config = dict(
    dataset='read English sentences (LibriTTS-R)',
    encoder_fused_qkv=True,
    encoder_qk_norm=False,
    encoder_inner_norm=False,
    encoder_slots_per_expert=2,
    fusion='cross_attention',
    decoder_qk_norm=True,
    decoder_drop_path=0.1,
    decoder_positions='rope',
    epochs=59.0,
)
Rows from block 4 of the audio encoder of a small encoder-decoder audio transcriber, named by matrix and row number. Rows with one number within an expert belong to one neuron, the router's apart. Each number is 500 + 25 x the weight over its row's rms, rounded and kept within 0 to 999. All counts start at 0. Numbers have three digits each. After the name is the row's rms in percent of the matrix's.
After each expert's rows are labels from the 100 clips, of 14976, where the router gives the expert most weight on average: "strongest on" is what is common among them. Only what is clearly more common there than usual is listed. The data: read English sentences (LibriTTS-R).
# router: slot weights (encoder.blocks.4.mlp.router.weight, 32x128, trained with AdamW), inputs 64-127
# up: expert up (encoder.blocks.4.mlp.up, 16x64x128), inputs 64-127
# down: expert down (encoder.blocks.4.mlp.down, 16x128x64, transposed), outputs 64-127

# expert 15
router.30 100:481505493535488544484519536493486472524515516514526537505490457502501513488518521556494485524526518462508437497480466462529515547540473539463492467529483440470479514521501495491517465518485485
router.31 085:466515483532502513524461498435498519486460474472492477545499455540482512509516484489527497508506515499528498523523520495493528494526474510478520474481537520486479462478493514518526492495504440
up.0 092:501468491516479507478524525511484505468537491499465494482483512498516488503496460444518508527513471468499498510509510531545524544462461511449487508473509503506473501478493522467496513515512491
down.0 095:494533507496533504512491515478530512453482486459519533495534520511493511524502545517512494515506483535484494485500531468510557477487492466534543498543513530514499476526496463449532505472489489
strongest on: voice: male

# expert 12
router.24 108:469504493521515469517528506501520511451513480486483518512433490479514525469523499447488512453460527483494516526478444480486547489498495545492476529503499522453541489508481511515510541486532477
router.25 103:507485519535464472526493514539547481536495493500513577504491500482510479459487469450482510462540490518465517496511455511510470493504502529523482508461469455456519511522508495511503456459489507
up.0 085:516497530488500468479501478487513517475512520485538511498523533476520482490530480513512515475481514478511488504517500495524485497513504521476532435466516512457479496491529479515465513498520464
down.0 090:480469513455486506512493522494544481522464503471455435495521507519513516514483510473498537497506531495479504519502484513457556527493500463531475538488523467526508480511485551502543500529499485
strongest on: the word "was"

# expert 8
router.16 085:477533484553522479477532479519537526482521490517488531515492475523499530493491455505501481467511569508507538440501497539463515488493497506454500493522503493514470477501502480509484496505505485
router.17 113:512498533514473486515504502541488494520551508493487499482491516472479460549475496526468473495492502491451510496461476502502499501514473500522460474499442521481461478520532517496476498498504540
up.0 119:509497502507495495498486535466503506512528523518510530527502517477536479560507524451500511487504485503478511470508484516544534483517514506503546477546493448562496457502497507451470442537469503
down.0 117:542493433508530490501502462497491470537524516477480502494519492457534488533504470510508520534461510571505494509536513528534521519435530483488485534488528526484467477499463518534534511461520498
strongest on: the word "you"

# expert 13
router.26 089:505537490513468496488524501535532500464459505522531488535491494489489528502515493461511530467496495483513509513507501504488536475524473504505454496491499501522525534514507454484499492467501505
router.27 089:512508511516486468476526487524471456483483477507525502541516515493503547511464485503454546473479519540507536491513480488516559533496496523569527482513498507506478489514477506485512474492541485
up.0 116:471520524508489460490572501538533485472477505498435540506489473524532478520535489550465534438483501489516510517480466456481482513531513489436492502512501511537524462496498497503478495526491511
down.0 115:482497558527510490509485483465492521501542520491516448517465481487447527499492519480498481532531492530539484498507500542462514496468512516520516459510521472491469521517491500518543495452493503
strongest on: voice: male

# expert 10
router.20 105:510565551481500467449490510528468523539461511484508507513510470500506522507536473438501516495507504518521459443475475504491474484469490495490524507534494501520490465490508515471518526506513489
router.21 099:495527490503504492525486508523510498498475499479473515522457496471458505499536477475545518441493478515491501508484457517496502479510450491474496497495518493543512465535501475509530470485517518
up.0 073:520474496503491515482542491488497495534475502551478508487493485540497456495526501537509478448482527544499518549536460479483536525468480526470481538503545513514489515528528504533513485532486472
down.0 079:456465505499494474491469471510489491497552492502490502478563447509436509541509498479500484492484471483494505525529509515474484518478475475497504525489501518484496476493507459455517521481503545
strongest on: voice: male; the word "all"

# expert 9
router.18 102:532518489545461488484538484501547482507493496494532481481532514473507469457491450475478519465488547520444487483532469534468496480522456551526458529478473510488503526468460529511484529481509507
router.19 110:517508472513467466456521527488528465515481482491520490467541520473531457475510468436468507482483514544469465497525457517494481474520473539528464522486471509483516519487500521511506523492502526
up.0 108:482456510516495453493516456503512472503454527448521500514503486505535497537516491526507494534459489506538489528498513489477513495493499509510509487496460489481483523504520481483494526468463484
down.0 105:513471490513496461500486525541503482499482506493513516456516521492544524528515496429488528478561493486515502519530494497515506446511506516513521497515490544512522466523512461482511481540502548
strongest on: voice: male; the word "i"

# expert 1
router.2 092:491496464506489480476524486501514512495523478442500519511477475473501489493495460517461509471462522450507465513474474517451490488496493523534514554508490527494479529529519516550510511497528504
router.3 108:512487458507475477489492498549528474512477494518465465527526539469480464494492463497514511483490530489422488508472509528487453482518479543508460540518508543479492527468475450481525503497515513
up.0 095:510449461465514549499522498524483490510512495512503542505471535514505521478488500522498505536505487504485476474513528418498513502555515470500473471447474535498497455531520498545486507499502510
down.0 103:502539511547487464519516485509489497475518497535517479491511442485478471493518477536506517472496488444517496505492523489490488512511519523518473535557499470528489516478482495456536480548521514
strongest on: the word "i"

# expert 0
router.0 114:503480459500494506494490511495483556506495500483536504466489479529525515498548495466512503526541470515525451501495520462502535491447506481485529505500506528523554465518515471519511489516532496
router.1 111:513479507514529495507467465501512557487476505457518545485493448503510528538519507490532532540509506509549510558525530451499531518472499466484501479528586513490516476480522502500523469510526472
up.0 124:497507535550523469462457512487505526467529525493467527481497511502485495519459481514504516506502526510491523523516504492469478504508540466480532478469469495449519506547513453518539469504461511
down.0 112:514530514459466476529468518515508515518473487512503480508518492512461490529505470449503503479529505473481472477496514496536486533478448507507489508492504499524513474520502510472444483502526470
strongest on: voice: female