{"encoder_moe": "soft", "decoder_head_dim": 32, "beta1": 0.95}
Rows from expert 4 of block 2 of the audio encoder, named by matrix and row number. Rows with one number belong to one neuron. Each number is 128 + 24 x the weight over its row's rms, rounded and kept within 0 to 255. All counts start at 0. Numbers have three digits each. After the name is the row's rms in percent of the matrix's.
# up: expert up (encoder.blocks.2.mlp.up, 16x64x128), inputs 0-63
# down: expert down (encoder.blocks.2.mlp.down, 16x128x64, transposed), outputs 0-63
up.0 088:121125102130136112153140106146141182136122138082131128156102138106151133108092107132139154142112112122107116132133156148120145125140116145142097163111135139146112135068162126108075094133109144
up.1 088:085200121137113102112123132123107174132146149119100118138096140164150141150173115099137171119160119123144153111120129138110077156120110133118116159167097134133120149117123112141116078106137138
up.2 101:115153102178101175117129118086115113107158079146097087151124158130123125133096151158105128124101175156106119131123165124133142140152111096170114137173140147123160140093125125165111123128092129
up.3 091:165150149119159128113165124128122167128152096139081106086127149119118119116140102115088159114115194123136124099123119140140124125126115107192138098174120101089117083107135126114122130117152100
up.4 097:132122128168184098126125125118131118173151079136174072107139053177099166105107098132134122124139108111161115123182128164141134135142126124174115131126094091132108137126127108147148123149128159
up.5 108:117144118125099150071158128069148127132120109152108114135130088103170177113120103149141105120093114136117150115138136114128105133115146172114104134139154130151139075138150183143143154106155126
up.6 094:123160131103166165135083124083134131163130109170131144132151116181118126181151141144121108127113111130089083103114142132142178152146102093186130143158162157136149117139097100099122120124136135
up.7 115:156110134114073116124162158110138118166099121138137122132132088128109147131136147137134110133156100090141130116109120109124115111129148109087102158128147134170126111099111094062146122101125113
up.8 104:130104121135136160171128100104101109179179118134097086094121124161120101149160193175086127144112151101087101130163140126134144090139106186159135092147139169135142095107129106134131125153149129
up.9 086:114145147163093144116148163070119156125130094131105114095120151076107162127108128122124110123121071166157129118104122129148112120124120117160114091097104123104167174142113161135155133126170094
up.10 074:119148115132120124110130152155110101115168124125119126161173162133132103148070123094113120142129160115149160091142121149158131172143108171149100104123169129171135155157108086099104104112132140
up.57 086:165159133093077126109139084136126140115125130178123082154120083126153128136123131141113159127143143168135120120158107130133110172120115122114134131103131087151152122136178101122126124157109136
up.58 082:150165109128101108096127125129136129128159133113131145117153151093121131130124135145099098121129150163165133107128139085097147143129125119121091118136107165091160148094139165120121133148124135
up.59 107:092132147137129088111105119097149124131073117091165140129089133105110109127138127104144109136126115185162155134109103062160165129111097135156162117135114153137090189128139151117150126165157151
up.60 101:123125127169173146093136142121092140112148070139151117130156109130159118113135172126130106139138126131140125071154105152137091151160158081173129100119117103107143070131116146143110144141160096
up.61 109:156118148145121105139155158166155164154118094070121095157078168127139165101105149137103123127137146126079123133133099103097101109143129151070109100142154104138139081145143116134156164132140146
up.62 098:147131145079106151158112122086151117127082123118110138097092172149106116089133099126119122066137134157145136096100106172146091140087120163106107181111130105146129075108106138147134132109157161
up.63 104:095155163109145172146184103100144120154165155107142153123164112155149142111107139102094137157114078120128101123155141092095076148152106133134125126099120117147100135133194146117105127114162144
down.0 082:111141115131105143123114170136076085099128103168124160093109124151126128106150102136165098112121179130136157135111112086159121115105148118132120125131148122167167057154157142137132119144121124
down.1 086:148164158125147144104165128120146113135114149122133125147122180128125140141132131108144111140154164149170125143097145120139145132122127168080080135115143114192119091108154096101123126114134109
down.2 099:141106130158108130125121112152095157108115170128109125111132100120128203111136111159121077126148124096166163117166125084179102102082159146108153135087118102137128144166095105124131135156156149
down.3 094:128148111099100123182148156168163124089151139161155114133081116126114156110118135113086095179107135126140111129132144140124105138154112149117128118097157160131143125106165146122051128143110130
down.4 096:174149128141053141100125115156098188131133103104093132102098134107128120148143110054118133124131137133072108104096146125107150139078125140124129135127184140129162097135125139105073122073141132
down.5 106:145155129132186149122089151176136124117101172123135139137120109177156112121112132105105103132121145122148163133164084159142143102129142137147110102128135125092143148099104130122079105147101162
down.6 099:132137098150141114117119145111142150109125135115154094123089088104118145102126077138127147113167098118140137135168147109113085163121084233122154153144097138108131116094109156118119133116106087
down.7 112:083123139185171128126134141168126158106132078098120134136079118134144147110122124106154152092121174159108146096105120153128140147129144120181131124147134118070113109166140112158104158119128141
down.8 103:098148125123113126147151104168127118157087117165129151130133161135119108138148092102149149129146142140146121157128150124144118130168091150117120118107171110150181148120139127158098107088109105
down.9 091:118115131149140164152101132166108151139124167072115125135172145121138086144156136145084145120181111147078106101121121122117143124109111137149133155109109139127078124101098078152117124115097189
down.10 080:075091152120140164117144127134162122132145138066122132079129093098122117125143145183128133093082106124142071177158130111153138104144128162091124143147142156161109172135109117105136131121122128
down.57 102:117089103155124165096114125127142102125134139143135127127161098127102179131137173140104149114109153108135135185090159155106128107105141106130152117094154119097126111095141140154149145137121151
down.58 092:149111130108107169123102198156158127119128166119153124119118103160114116109135114133146147125168126114127131113122107120132150124121114144157131088072123132105141176143108127146098130067142104
down.59 101:156168138109119168129177125111117138090149080157124140151177124158127134128097107134161133119131114149059104132112095128117112118119118122127134115110136124144128094093107131176119145140135088
down.60 095:149147109127078161094155142139128145127124202151098126086075146106124116150130096106081146132164093136147141117105164125131115128110104144114132155146169090177161151139143139119111125163112125
down.61 108:109138124142126125077099140109120138097129177135087143106142134156107091150151123116162141111172130121147137137112139158171159122114118089136135141126093158104098120149167146091130124151106113
down.62 094:126120129057114130119145123129162141088119209149151136120139139148137150112136121133158138156161133134108116123126125124097126106166102098158121116143098110095120096133135130142123109110152129
down.63 096:166108136130113134089143141127127144132129085181089128099106116142053081111131131141149107119097156111148142141147090133169117152073165141125108110129132143143117078121121114139111111142119118