config.toml
model = "encoder-decoder audio transcriber"
encoder_inner_norm = false
encoder_layers = 12
Rows from block 2 of the audio encoder of a small encoder-decoder audio transcriber, named by matrix and row number. Rows with one number within an expert belong to one neuron, the router's apart. Each number is 128 + 32 x the weight over its row's rms, rounded and kept within 0 to 255. All counts start at 0. Numbers have three digits each.
After each expert's rows are labels from the 100 clips, of 14976, where the router gives the expert most weight on average: "loudest band" is the band of the loudest frequency at the time of the peak. Only what is clearly more common there than usual is listed. The data: read English sentences (LibriTTS-R). In brackets: how many of the 100, against the usual share in percent.
# router: slot weights (encoder.blocks.2.mlp.router.weight, 32x128, trained with AdamW), inputs 64-127
# up: expert up (encoder.blocks.2.mlp.up, 16x64x128), inputs 64-127
# down: expert down (encoder.blocks.2.mlp.down, 16x128x64, transposed), outputs 64-127

# expert 4
router.8:118172145209073179137155105150171099076166137130175140067115109113069144108116115116132145156107111157107123093126176136128139117049134075149188133135132143128158141082063140147129111159148153
router.9:115141149145056158116138118130125129167191095112146144124106062172112193103106139135132168171128155131094129092153162133161148105055131114130189049160160143132098170174162104156102165087115134
up.0:173143113123125063096170126126176115176138129106174103115136128065169143110154060097167116117134092064174182112161108137137052100126131150135123204085106142098115093092106133061071128202144131
down.0:084142118078097129152090157089092141197144199106146196088092114156085108112075110109151122093159139173131130155114160141144153142092130131163081060108165123134175130140113183152139114131090149
up.1:113123102190135123174089145163104156126167154113174142126168184076142150092163179153117134178109107107083183152110152115122179114129099138104079144139092089096166106101115077103124142038157118
down.1:109143114072111120132044090163128171111122141159154138169125150107179139121091173127125142128128111106083089153071138174139121077159094033130124098122122133070109131135044068073125126130106172
loudest band: 250 to 500 Hz (55 vs 13.4)

# expert 14
router.28:074152194118102150123158101175122128114088098139138127118116123139064186127122078137083107096153154114191061143126184071144175129096151131116117130117084079097146133113060099192124122159152137
router.29:145096121095107134124083138155110129146121152180123078094149181137152110149118145126110165131123077102085173113105141104151113120125067114140107154155078099154162085172167065129073135156069160
up.0:193114099118108150174100147105137157121118125137142098107182140094079077071098147152113105085111047109106145170156113084138124096177115135117120130144072143206121157101073151183133126090082158
down.0:110117144147108157151091111120179089130109135074107112144142101123118156183146101123108129164095142148106138165125122150143177164052085148131179125102089067115109096111103150145129114140121100
up.1:144102105156149126161107121108120157134139106157089124124049107128128140082168115078102067066153143139120145139143157108118063117128203122175156169154086179111145099148163125117138103126136130
down.1:163102184132189159082144130082145122095090149164183099143151117127136147160120111142074149193126132092121113102159140103048146104151078073072177118175096159111114118103123142114125145106128147
loudest band: 500 to 1000 Hz (33 vs 7.5)

# expert 5
router.10:067091142094112154163159100154133156189153149119097142088055130157106161125096138123111160075121108137144114149130143136128178160063164119136137107165153103147133156151078058147133134161164115
router.11:110101100074112197157107091166127131182108134132116092125071120142089119160168134128129114109145132115152070175152192144200152171059132120092132107142148126057148155164093086125201149156154134
up.0:155102192101064148154132106186147161112113135069100150098135107131120131191158092133143104125158128116062165156090129157131087174123046186148098178108101129136135147074127160102111129099148102
down.0:148146074087174086118118129093072093142122083113155085192100211110120134086089151147122145163138157120161105133085125108140138074111161117124142109137125102170107175121086133149173187140136108
up.1:103153098091154160163074144166152134120109135182142150068152062127064139191164164124124103166145129072179131105113122121159127087134109081164138064130119159072171120100102163150088119086081147
down.1:122155170147099091149144099157086093157119103137126070164102123152141115105110118136141113178095091170192123133130120136127172140156131106139094178194132178203082104116147085120086114145139131
loudest band: 250 to 500 Hz (34 vs 13.4)

# expert 3
router.6:108092093158069121109143193111102117101157153165126130068088124139132072120182119100206143149155146140125149155093149089154157113067122133077067133154129136137132153154083120067211136136158177
router.7:084127122160065123126130168125147136125173111139093139099109111122130114108147176081170167149107096170166169109121087120100148160092146118094130124136157145132089115102132109108120129068099147
up.0:135115130111068071102120097183141185111074160187137125119096119112142170118132115094107166133122170105103165143089084190065172152147156101131171073194151129129135169145170147157126121152115108
down.0:108114130165134174105137139178083141081139099082086129118155102134134095112145195113146156114216145170159123102147145121156132110074130136111159131049097119103155102155107174119138114171158105
up.1:119106158056111151132106109192116170110211121084166166103121066128148131154107067104152142106154140145107097142142164105096107115110166178135186144127123074144117112151118144095139128139183158
down.1:202107111151091082116122179136136093137111110107095084139181160124154158147123163142126154150076142117069157130169128089110134169140136139120073151144139149110180141160149160079193168128058080
loudest band: 4000 to 8000 Hz (46 vs 5.3)

# expert 13
router.26:112149111069129148083131109152126169193103138088135144139133109099102150157123131177127101079157108098157111161157156076154123170110136057106126077140114164151133139084197108076143108202129094
router.27:145113097119122130137096103170107177195092159129156179102143092103109119160101120188107105107126075092102105099145112095151114135084101097066124074103096151124119097062194132125108090147149100
up.0:119142115106157123150144099121091048112086089160160061107138052052120153142088124149152150131129117176144158192192089118066149050135118138114094130127106139116137093109142109125138132150099114
down.0:168144190115143100154120110136125127142165173147090197161134164153083092138127171110086113150159167127139118060089184134171072137131086096091168088086095157117139146083104207178086127102113124
up.1:148155112085154127119114087192161136119068111099160122124150137176094097138148101133113113099175144137160171134120105185135187144124103140126116178147141170154132130117119105127191119072062177
down.1:118128119169151059166125150086112123139102121106111141110166183156132177113147079102070119142101095063108118122109120196116097138150087121100125129126085128139171101133114110121118146222146120
loudest band: 250 to 500 Hz (38 vs 13.4)

# expert 15
router.30:085167125202165138146181159132116128116135135149095150136052144112119150125159120159141151116118087144128160160095108161101192139072158134131155132184148097125069125139089139126074093152160144
router.31:157128133139118074121134128080137139144088150188112068123126153114082099123117105109149088191077175143079162141121108116109110111155137168164118140102086163054120132122111109093136166120189193
up.0:107092122114153124108115127122142189072116086127134141135101150123088132138121165118166146191146142097154122152113071122165141128157067089096150087091197170139174133162130164099139133135193175
down.0:136204141136066099148144136081173100143158083118216145119120114124077145118147151141113142193123092169169132128110093105140095101139138203131121151116142176133112129027093132141112173183048117
up.1:123136098155173116148073121136152081130081091129122115093131142069105100176089158116101126093134099125127149182152114137118094137173142113150114114087157169061114107116123149098095100144070110
down.1:076079100121138135152142128115123109082149129109151109120165093137195139121073154128153078170122125056101186133133187106125130143093145153096200128098131112155223187102137137148116106127120168
loudest band: 500 to 1000 Hz (36 vs 7.5)