{"encoder_arch": "transformer", "model": "encoder-decoder audio transcriber", "dataset": "read English sentences (LibriTTS-R)", "train_examples": 15625, "time_shift_ms": 50, "n_mels": 64, "hop_length": 160, "input": "mfcc", "spec_augment": false, "win_length": 400, "tokenizer": "word", "vocab_size": 8027, "encoder_norm": "layernorm", "encoder_norm_position": "post", "encoder_activation": "gelu", "encoder_head_dim": 32, "encoder_fused_qkv": true, "encoder_bias": "all", "encoder_qk_norm": false, "encoder_parallel_block": false, "encoder_inner_norm": false, "encoder_moe": "soft", "encoder_num_experts": 16, "encoder_moe_every": 1, "encoder_expert_mlp_ratio": 0.5, "encoder_slots_per_expert": 2, "encoder_shared_expert": true, "encoder_subsampling": 4, "encoder_layers": 12, "encoder_width": 128, "encoder_positions": "learned", "fusion": "cross_attention", "decoder_width": 320, "decoder_layers": 6, "decoder_norm": "layernorm", "decoder_norm_position": "pre", "decoder_activation": "geglu", "decoder_mlp_ratio": 2, "decoder_head_dim": 32, "decoder_fused_qkv": true, "decoder_bias": "none", "decoder_qk_norm": true, "decoder_parallel_block": false, "decoder_inner_norm": false, "decoder_drop_path": 0.1, "decoder_positions": "rope", "decoder_cross_attention_every": 1, "decoder_tie_embeddings": false, "residual_init": "none", "optimizer": "soap", "beta2": 0.95, "lr": 0.0029, "beta1": 0.95, "shampoo_beta": 0.95, "eps": 1e-08, "precondition_frequency": 50, "max_precond_dim": 1536, "one_sided": false, "adamw_lr_other_params": 0.0014, "grad_clip": 5.0, "adaptive_grad_clip": 0.1, "steps": 14400, "batch_size": 64, "epochs": 59.0, "lr_schedule": "cosine", "final_lr_fraction": 0.1, "warmup_steps": 720, "weight_decay": 0.09, "adamw_weight_decay_other_params": 0.05}
Rows from block 7 of the audio encoder of a small encoder-decoder audio transcriber, named by matrix and row number. Rows with one number within an expert belong to one neuron, the router's apart. Each number is 128 + 32 x the weight over its row's rms, rounded and kept within 0 to 255. All counts start at 0. Numbers have three digits each.
Before each expert's rows are labels from the 100 clips, of 14976, where the router gives the expert most weight on average: "top examples" is what is common among them. Only what is clearly more common there than usual is listed. The data: read English sentences (LibriTTS-R). In brackets: how many of the 100, against the usual share in percent.
# router: slot weights (encoder.blocks.7.mlp.router.weight, 32x128, trained with AdamW), inputs 0-127
# up: expert up (encoder.blocks.7.mlp.up, 16x64x128), inputs 0-127
# down: expert down (encoder.blocks.7.mlp.down, 16x128x64, transposed), outputs 0-127

# expert 0
top examples: the word "i" (45 vs 20.7)
router.0:148149138175191121116085190117161170171094146128114140108134091145138148108120165107167095154109074206126160092134107121146105186070089095131105161143119132164101140099092126119134119133153117138151077145095092126131154114188111161120154066188087106162137103169073092172106099094129128094136144066058079068108117117120120157153147126118130069086184097141138123121075171108131080163166
router.1:113159143132193108163082122160176122162145187158143123100094062059133139103119150139069095154080057162107159120167141125093098134091093158123141151148133110160160081138113091121119172099118157137153139140127124123181125131125131055205122054105082095141102105128074121185147136155077127165110144097168112114105179125120142168109183156164133104066167118105139089097108154141121070158135
up.3:123131110099091090165148138154157123157144182129163171120136150040164166121122158129000151187146148126126119106137094146114126157139158190114106118134071042111140130113113160124124096092100174105068098100155185124117144139159133153090113131121147139125123114089127181099137156136159142136132100146120108144116104117158065145191137110118104075120165170191115112154155176074181142105107
down.3:128123141099125156114152153092107159131091125191169126082116129181090140171162131102163127166118105110129178143159100168133145132111077122146140139131175101077147146109111145169123125128050061126199156134162037117099093113111126178086129074090110115118062135170141130158180086112092124191170109096156159131129138163082184137175119125146117134119085128124110158181100110123044127139163

# expert 14
top examples: voice: female (85 vs 51.8); the word "you" (42 vs 14.4); the word "she" (33 vs 8.4); the word "said" (33 vs 9.3)
router.28:147135139129092123152132106168096148090124140132103159188125149169199105111094128072111102189139089192070122147093087145157118131091185122191188150142151127072142161140064105146141118113129157139110127156105079157138149049142114118124152146165121131183098129161094104104150083087143157136112142104137137150108141136196133119143114186068166125187179143184177075135110117158158101172112
router.29:168103142120120130071098145158119106097143122131068086148120161118141051066168169118089146114144129154090080125111114152118134125088139057171101154129131133117122155122110158153192107139191136176177119176145070077110086046126166123148139096125115119164065120101180113133156112100105173124140095114092162143147115144136123117205114103110174160206168100142176095130148169169132124168125
up.3:158153120098102131077062101116136073097135113139190115118219114179077158135095157097147081100158085145141160122114176077108112114048106159162134137064123105160141126183163112079128152125137141075158086151077131085208116077109138155097136094121187130132122113142108143091077150157179143077171127139110109131153119093098141123112103128108118136128084142064154138115086140157098125161129
down.3:104105158179100136127151130072106190127115158141101103149095136071171068140109127160123191130125135150123057138153107181131143149152126135101121115127074195122118194067114149157138134078136092134100192092167093145089138162173121153180129126105101065135072139121132087126138164105117078076104131167155156124128137142190143173168197145132088125117169115161087161128175120159120124109070

# expert 2
top examples: the word "he" (71 vs 17)
router.4:112146194143092125141180176089124139119126116189171152084115126166090158124123115168176129099080110153174144134135119164117132165104089167125135190088087149154186072159177200152108155137112118184077156134154146103147121160114125155112111104109130108130205126091112116097159179133153148092107090153134071122097125154086069118120108135152059167111098115132150125142081128056149168070157
router.5:130156116127115153193124121082148117190108176085180205108126140131086175152165177128165169112167152140092087128179108098139139120127114143133157114082137155132143123174136165095130121182159118127107138136132196177129154119120124104116095124098114094101166165127078140087117117145146078111093178081153097135104185087141136139070166112216127143105086142141091113061091157045114168105124
up.3:162149185122116050143135147124158138128141133120151121132085107090109118078153155128082094119126160149151152118122160090110130109137178115144054144128120054165171108101131118118089090175114154154096127130164163123183178107123182151157098171104123056107120099133152127132185068183099089046113059128131115125103139074140177167146176140108119116157097098181146106126139112095207104147123
down.3:095080092131170113185146106128117145095148172133109153149198112119163078144121139106132102126201131158189098203075168171078123164180182150132157123122111149113102118053102145173084082113070104131184119161114145144105152080199103113064129104108122138167109154108150120136132140130117135103161134154135181117103148110126105135071131152163144131110169121145117154113102085127093206169158

# expert 15
top examples: voice: male (81 vs 48.2)
router.30:153139090144114093136154087161128080170134123122162160122131146075097102123159132140151162141110138121126132033163143119118143130130155111140133132139101129108138141123154098065219142084121136159130144153114152109159076131166102122120097118084158122111129150175152128135124119091129040104123150060120153128139153135090061144146116116176010190147111070136100175081149151059117129062139
router.31:136138091131075149136097094121090142114150166123159084093183079110134083073093091092182084146133140118149079084135126145097098173107178087084120115117126141110123198147116118088148132165103116104167125098086136165110130126118178141095065128153119153159123143140144164163108070103118102138163103091105109106123098155065178129130130187148046167137151181150120139181074156073107095060130
up.3:100133132096116119054092089162101131137114163121117161149174182104136189126119161162212110146101183118122110083117075070161187138099119199138117108121136138161109159178221107140190144150137080138123168125094143104087175104121144122130149170119185113111138113149082154106086145108055088170115154111142150155085133120108137136108152123117120149141140152137102090073148178150170150172096
down.3:122128116193128188155162124164129110091129109102177109173111132126162080160102117151096115147033087132130149204145147088132135148145160146111111107081172154135136058128095152159075080079152114104098069131100133164133095198112069159132116140142084135086057128121164078161134074135145127125180068101153158131133135065121120134091143137166103119124142121120093141171140101110120070141167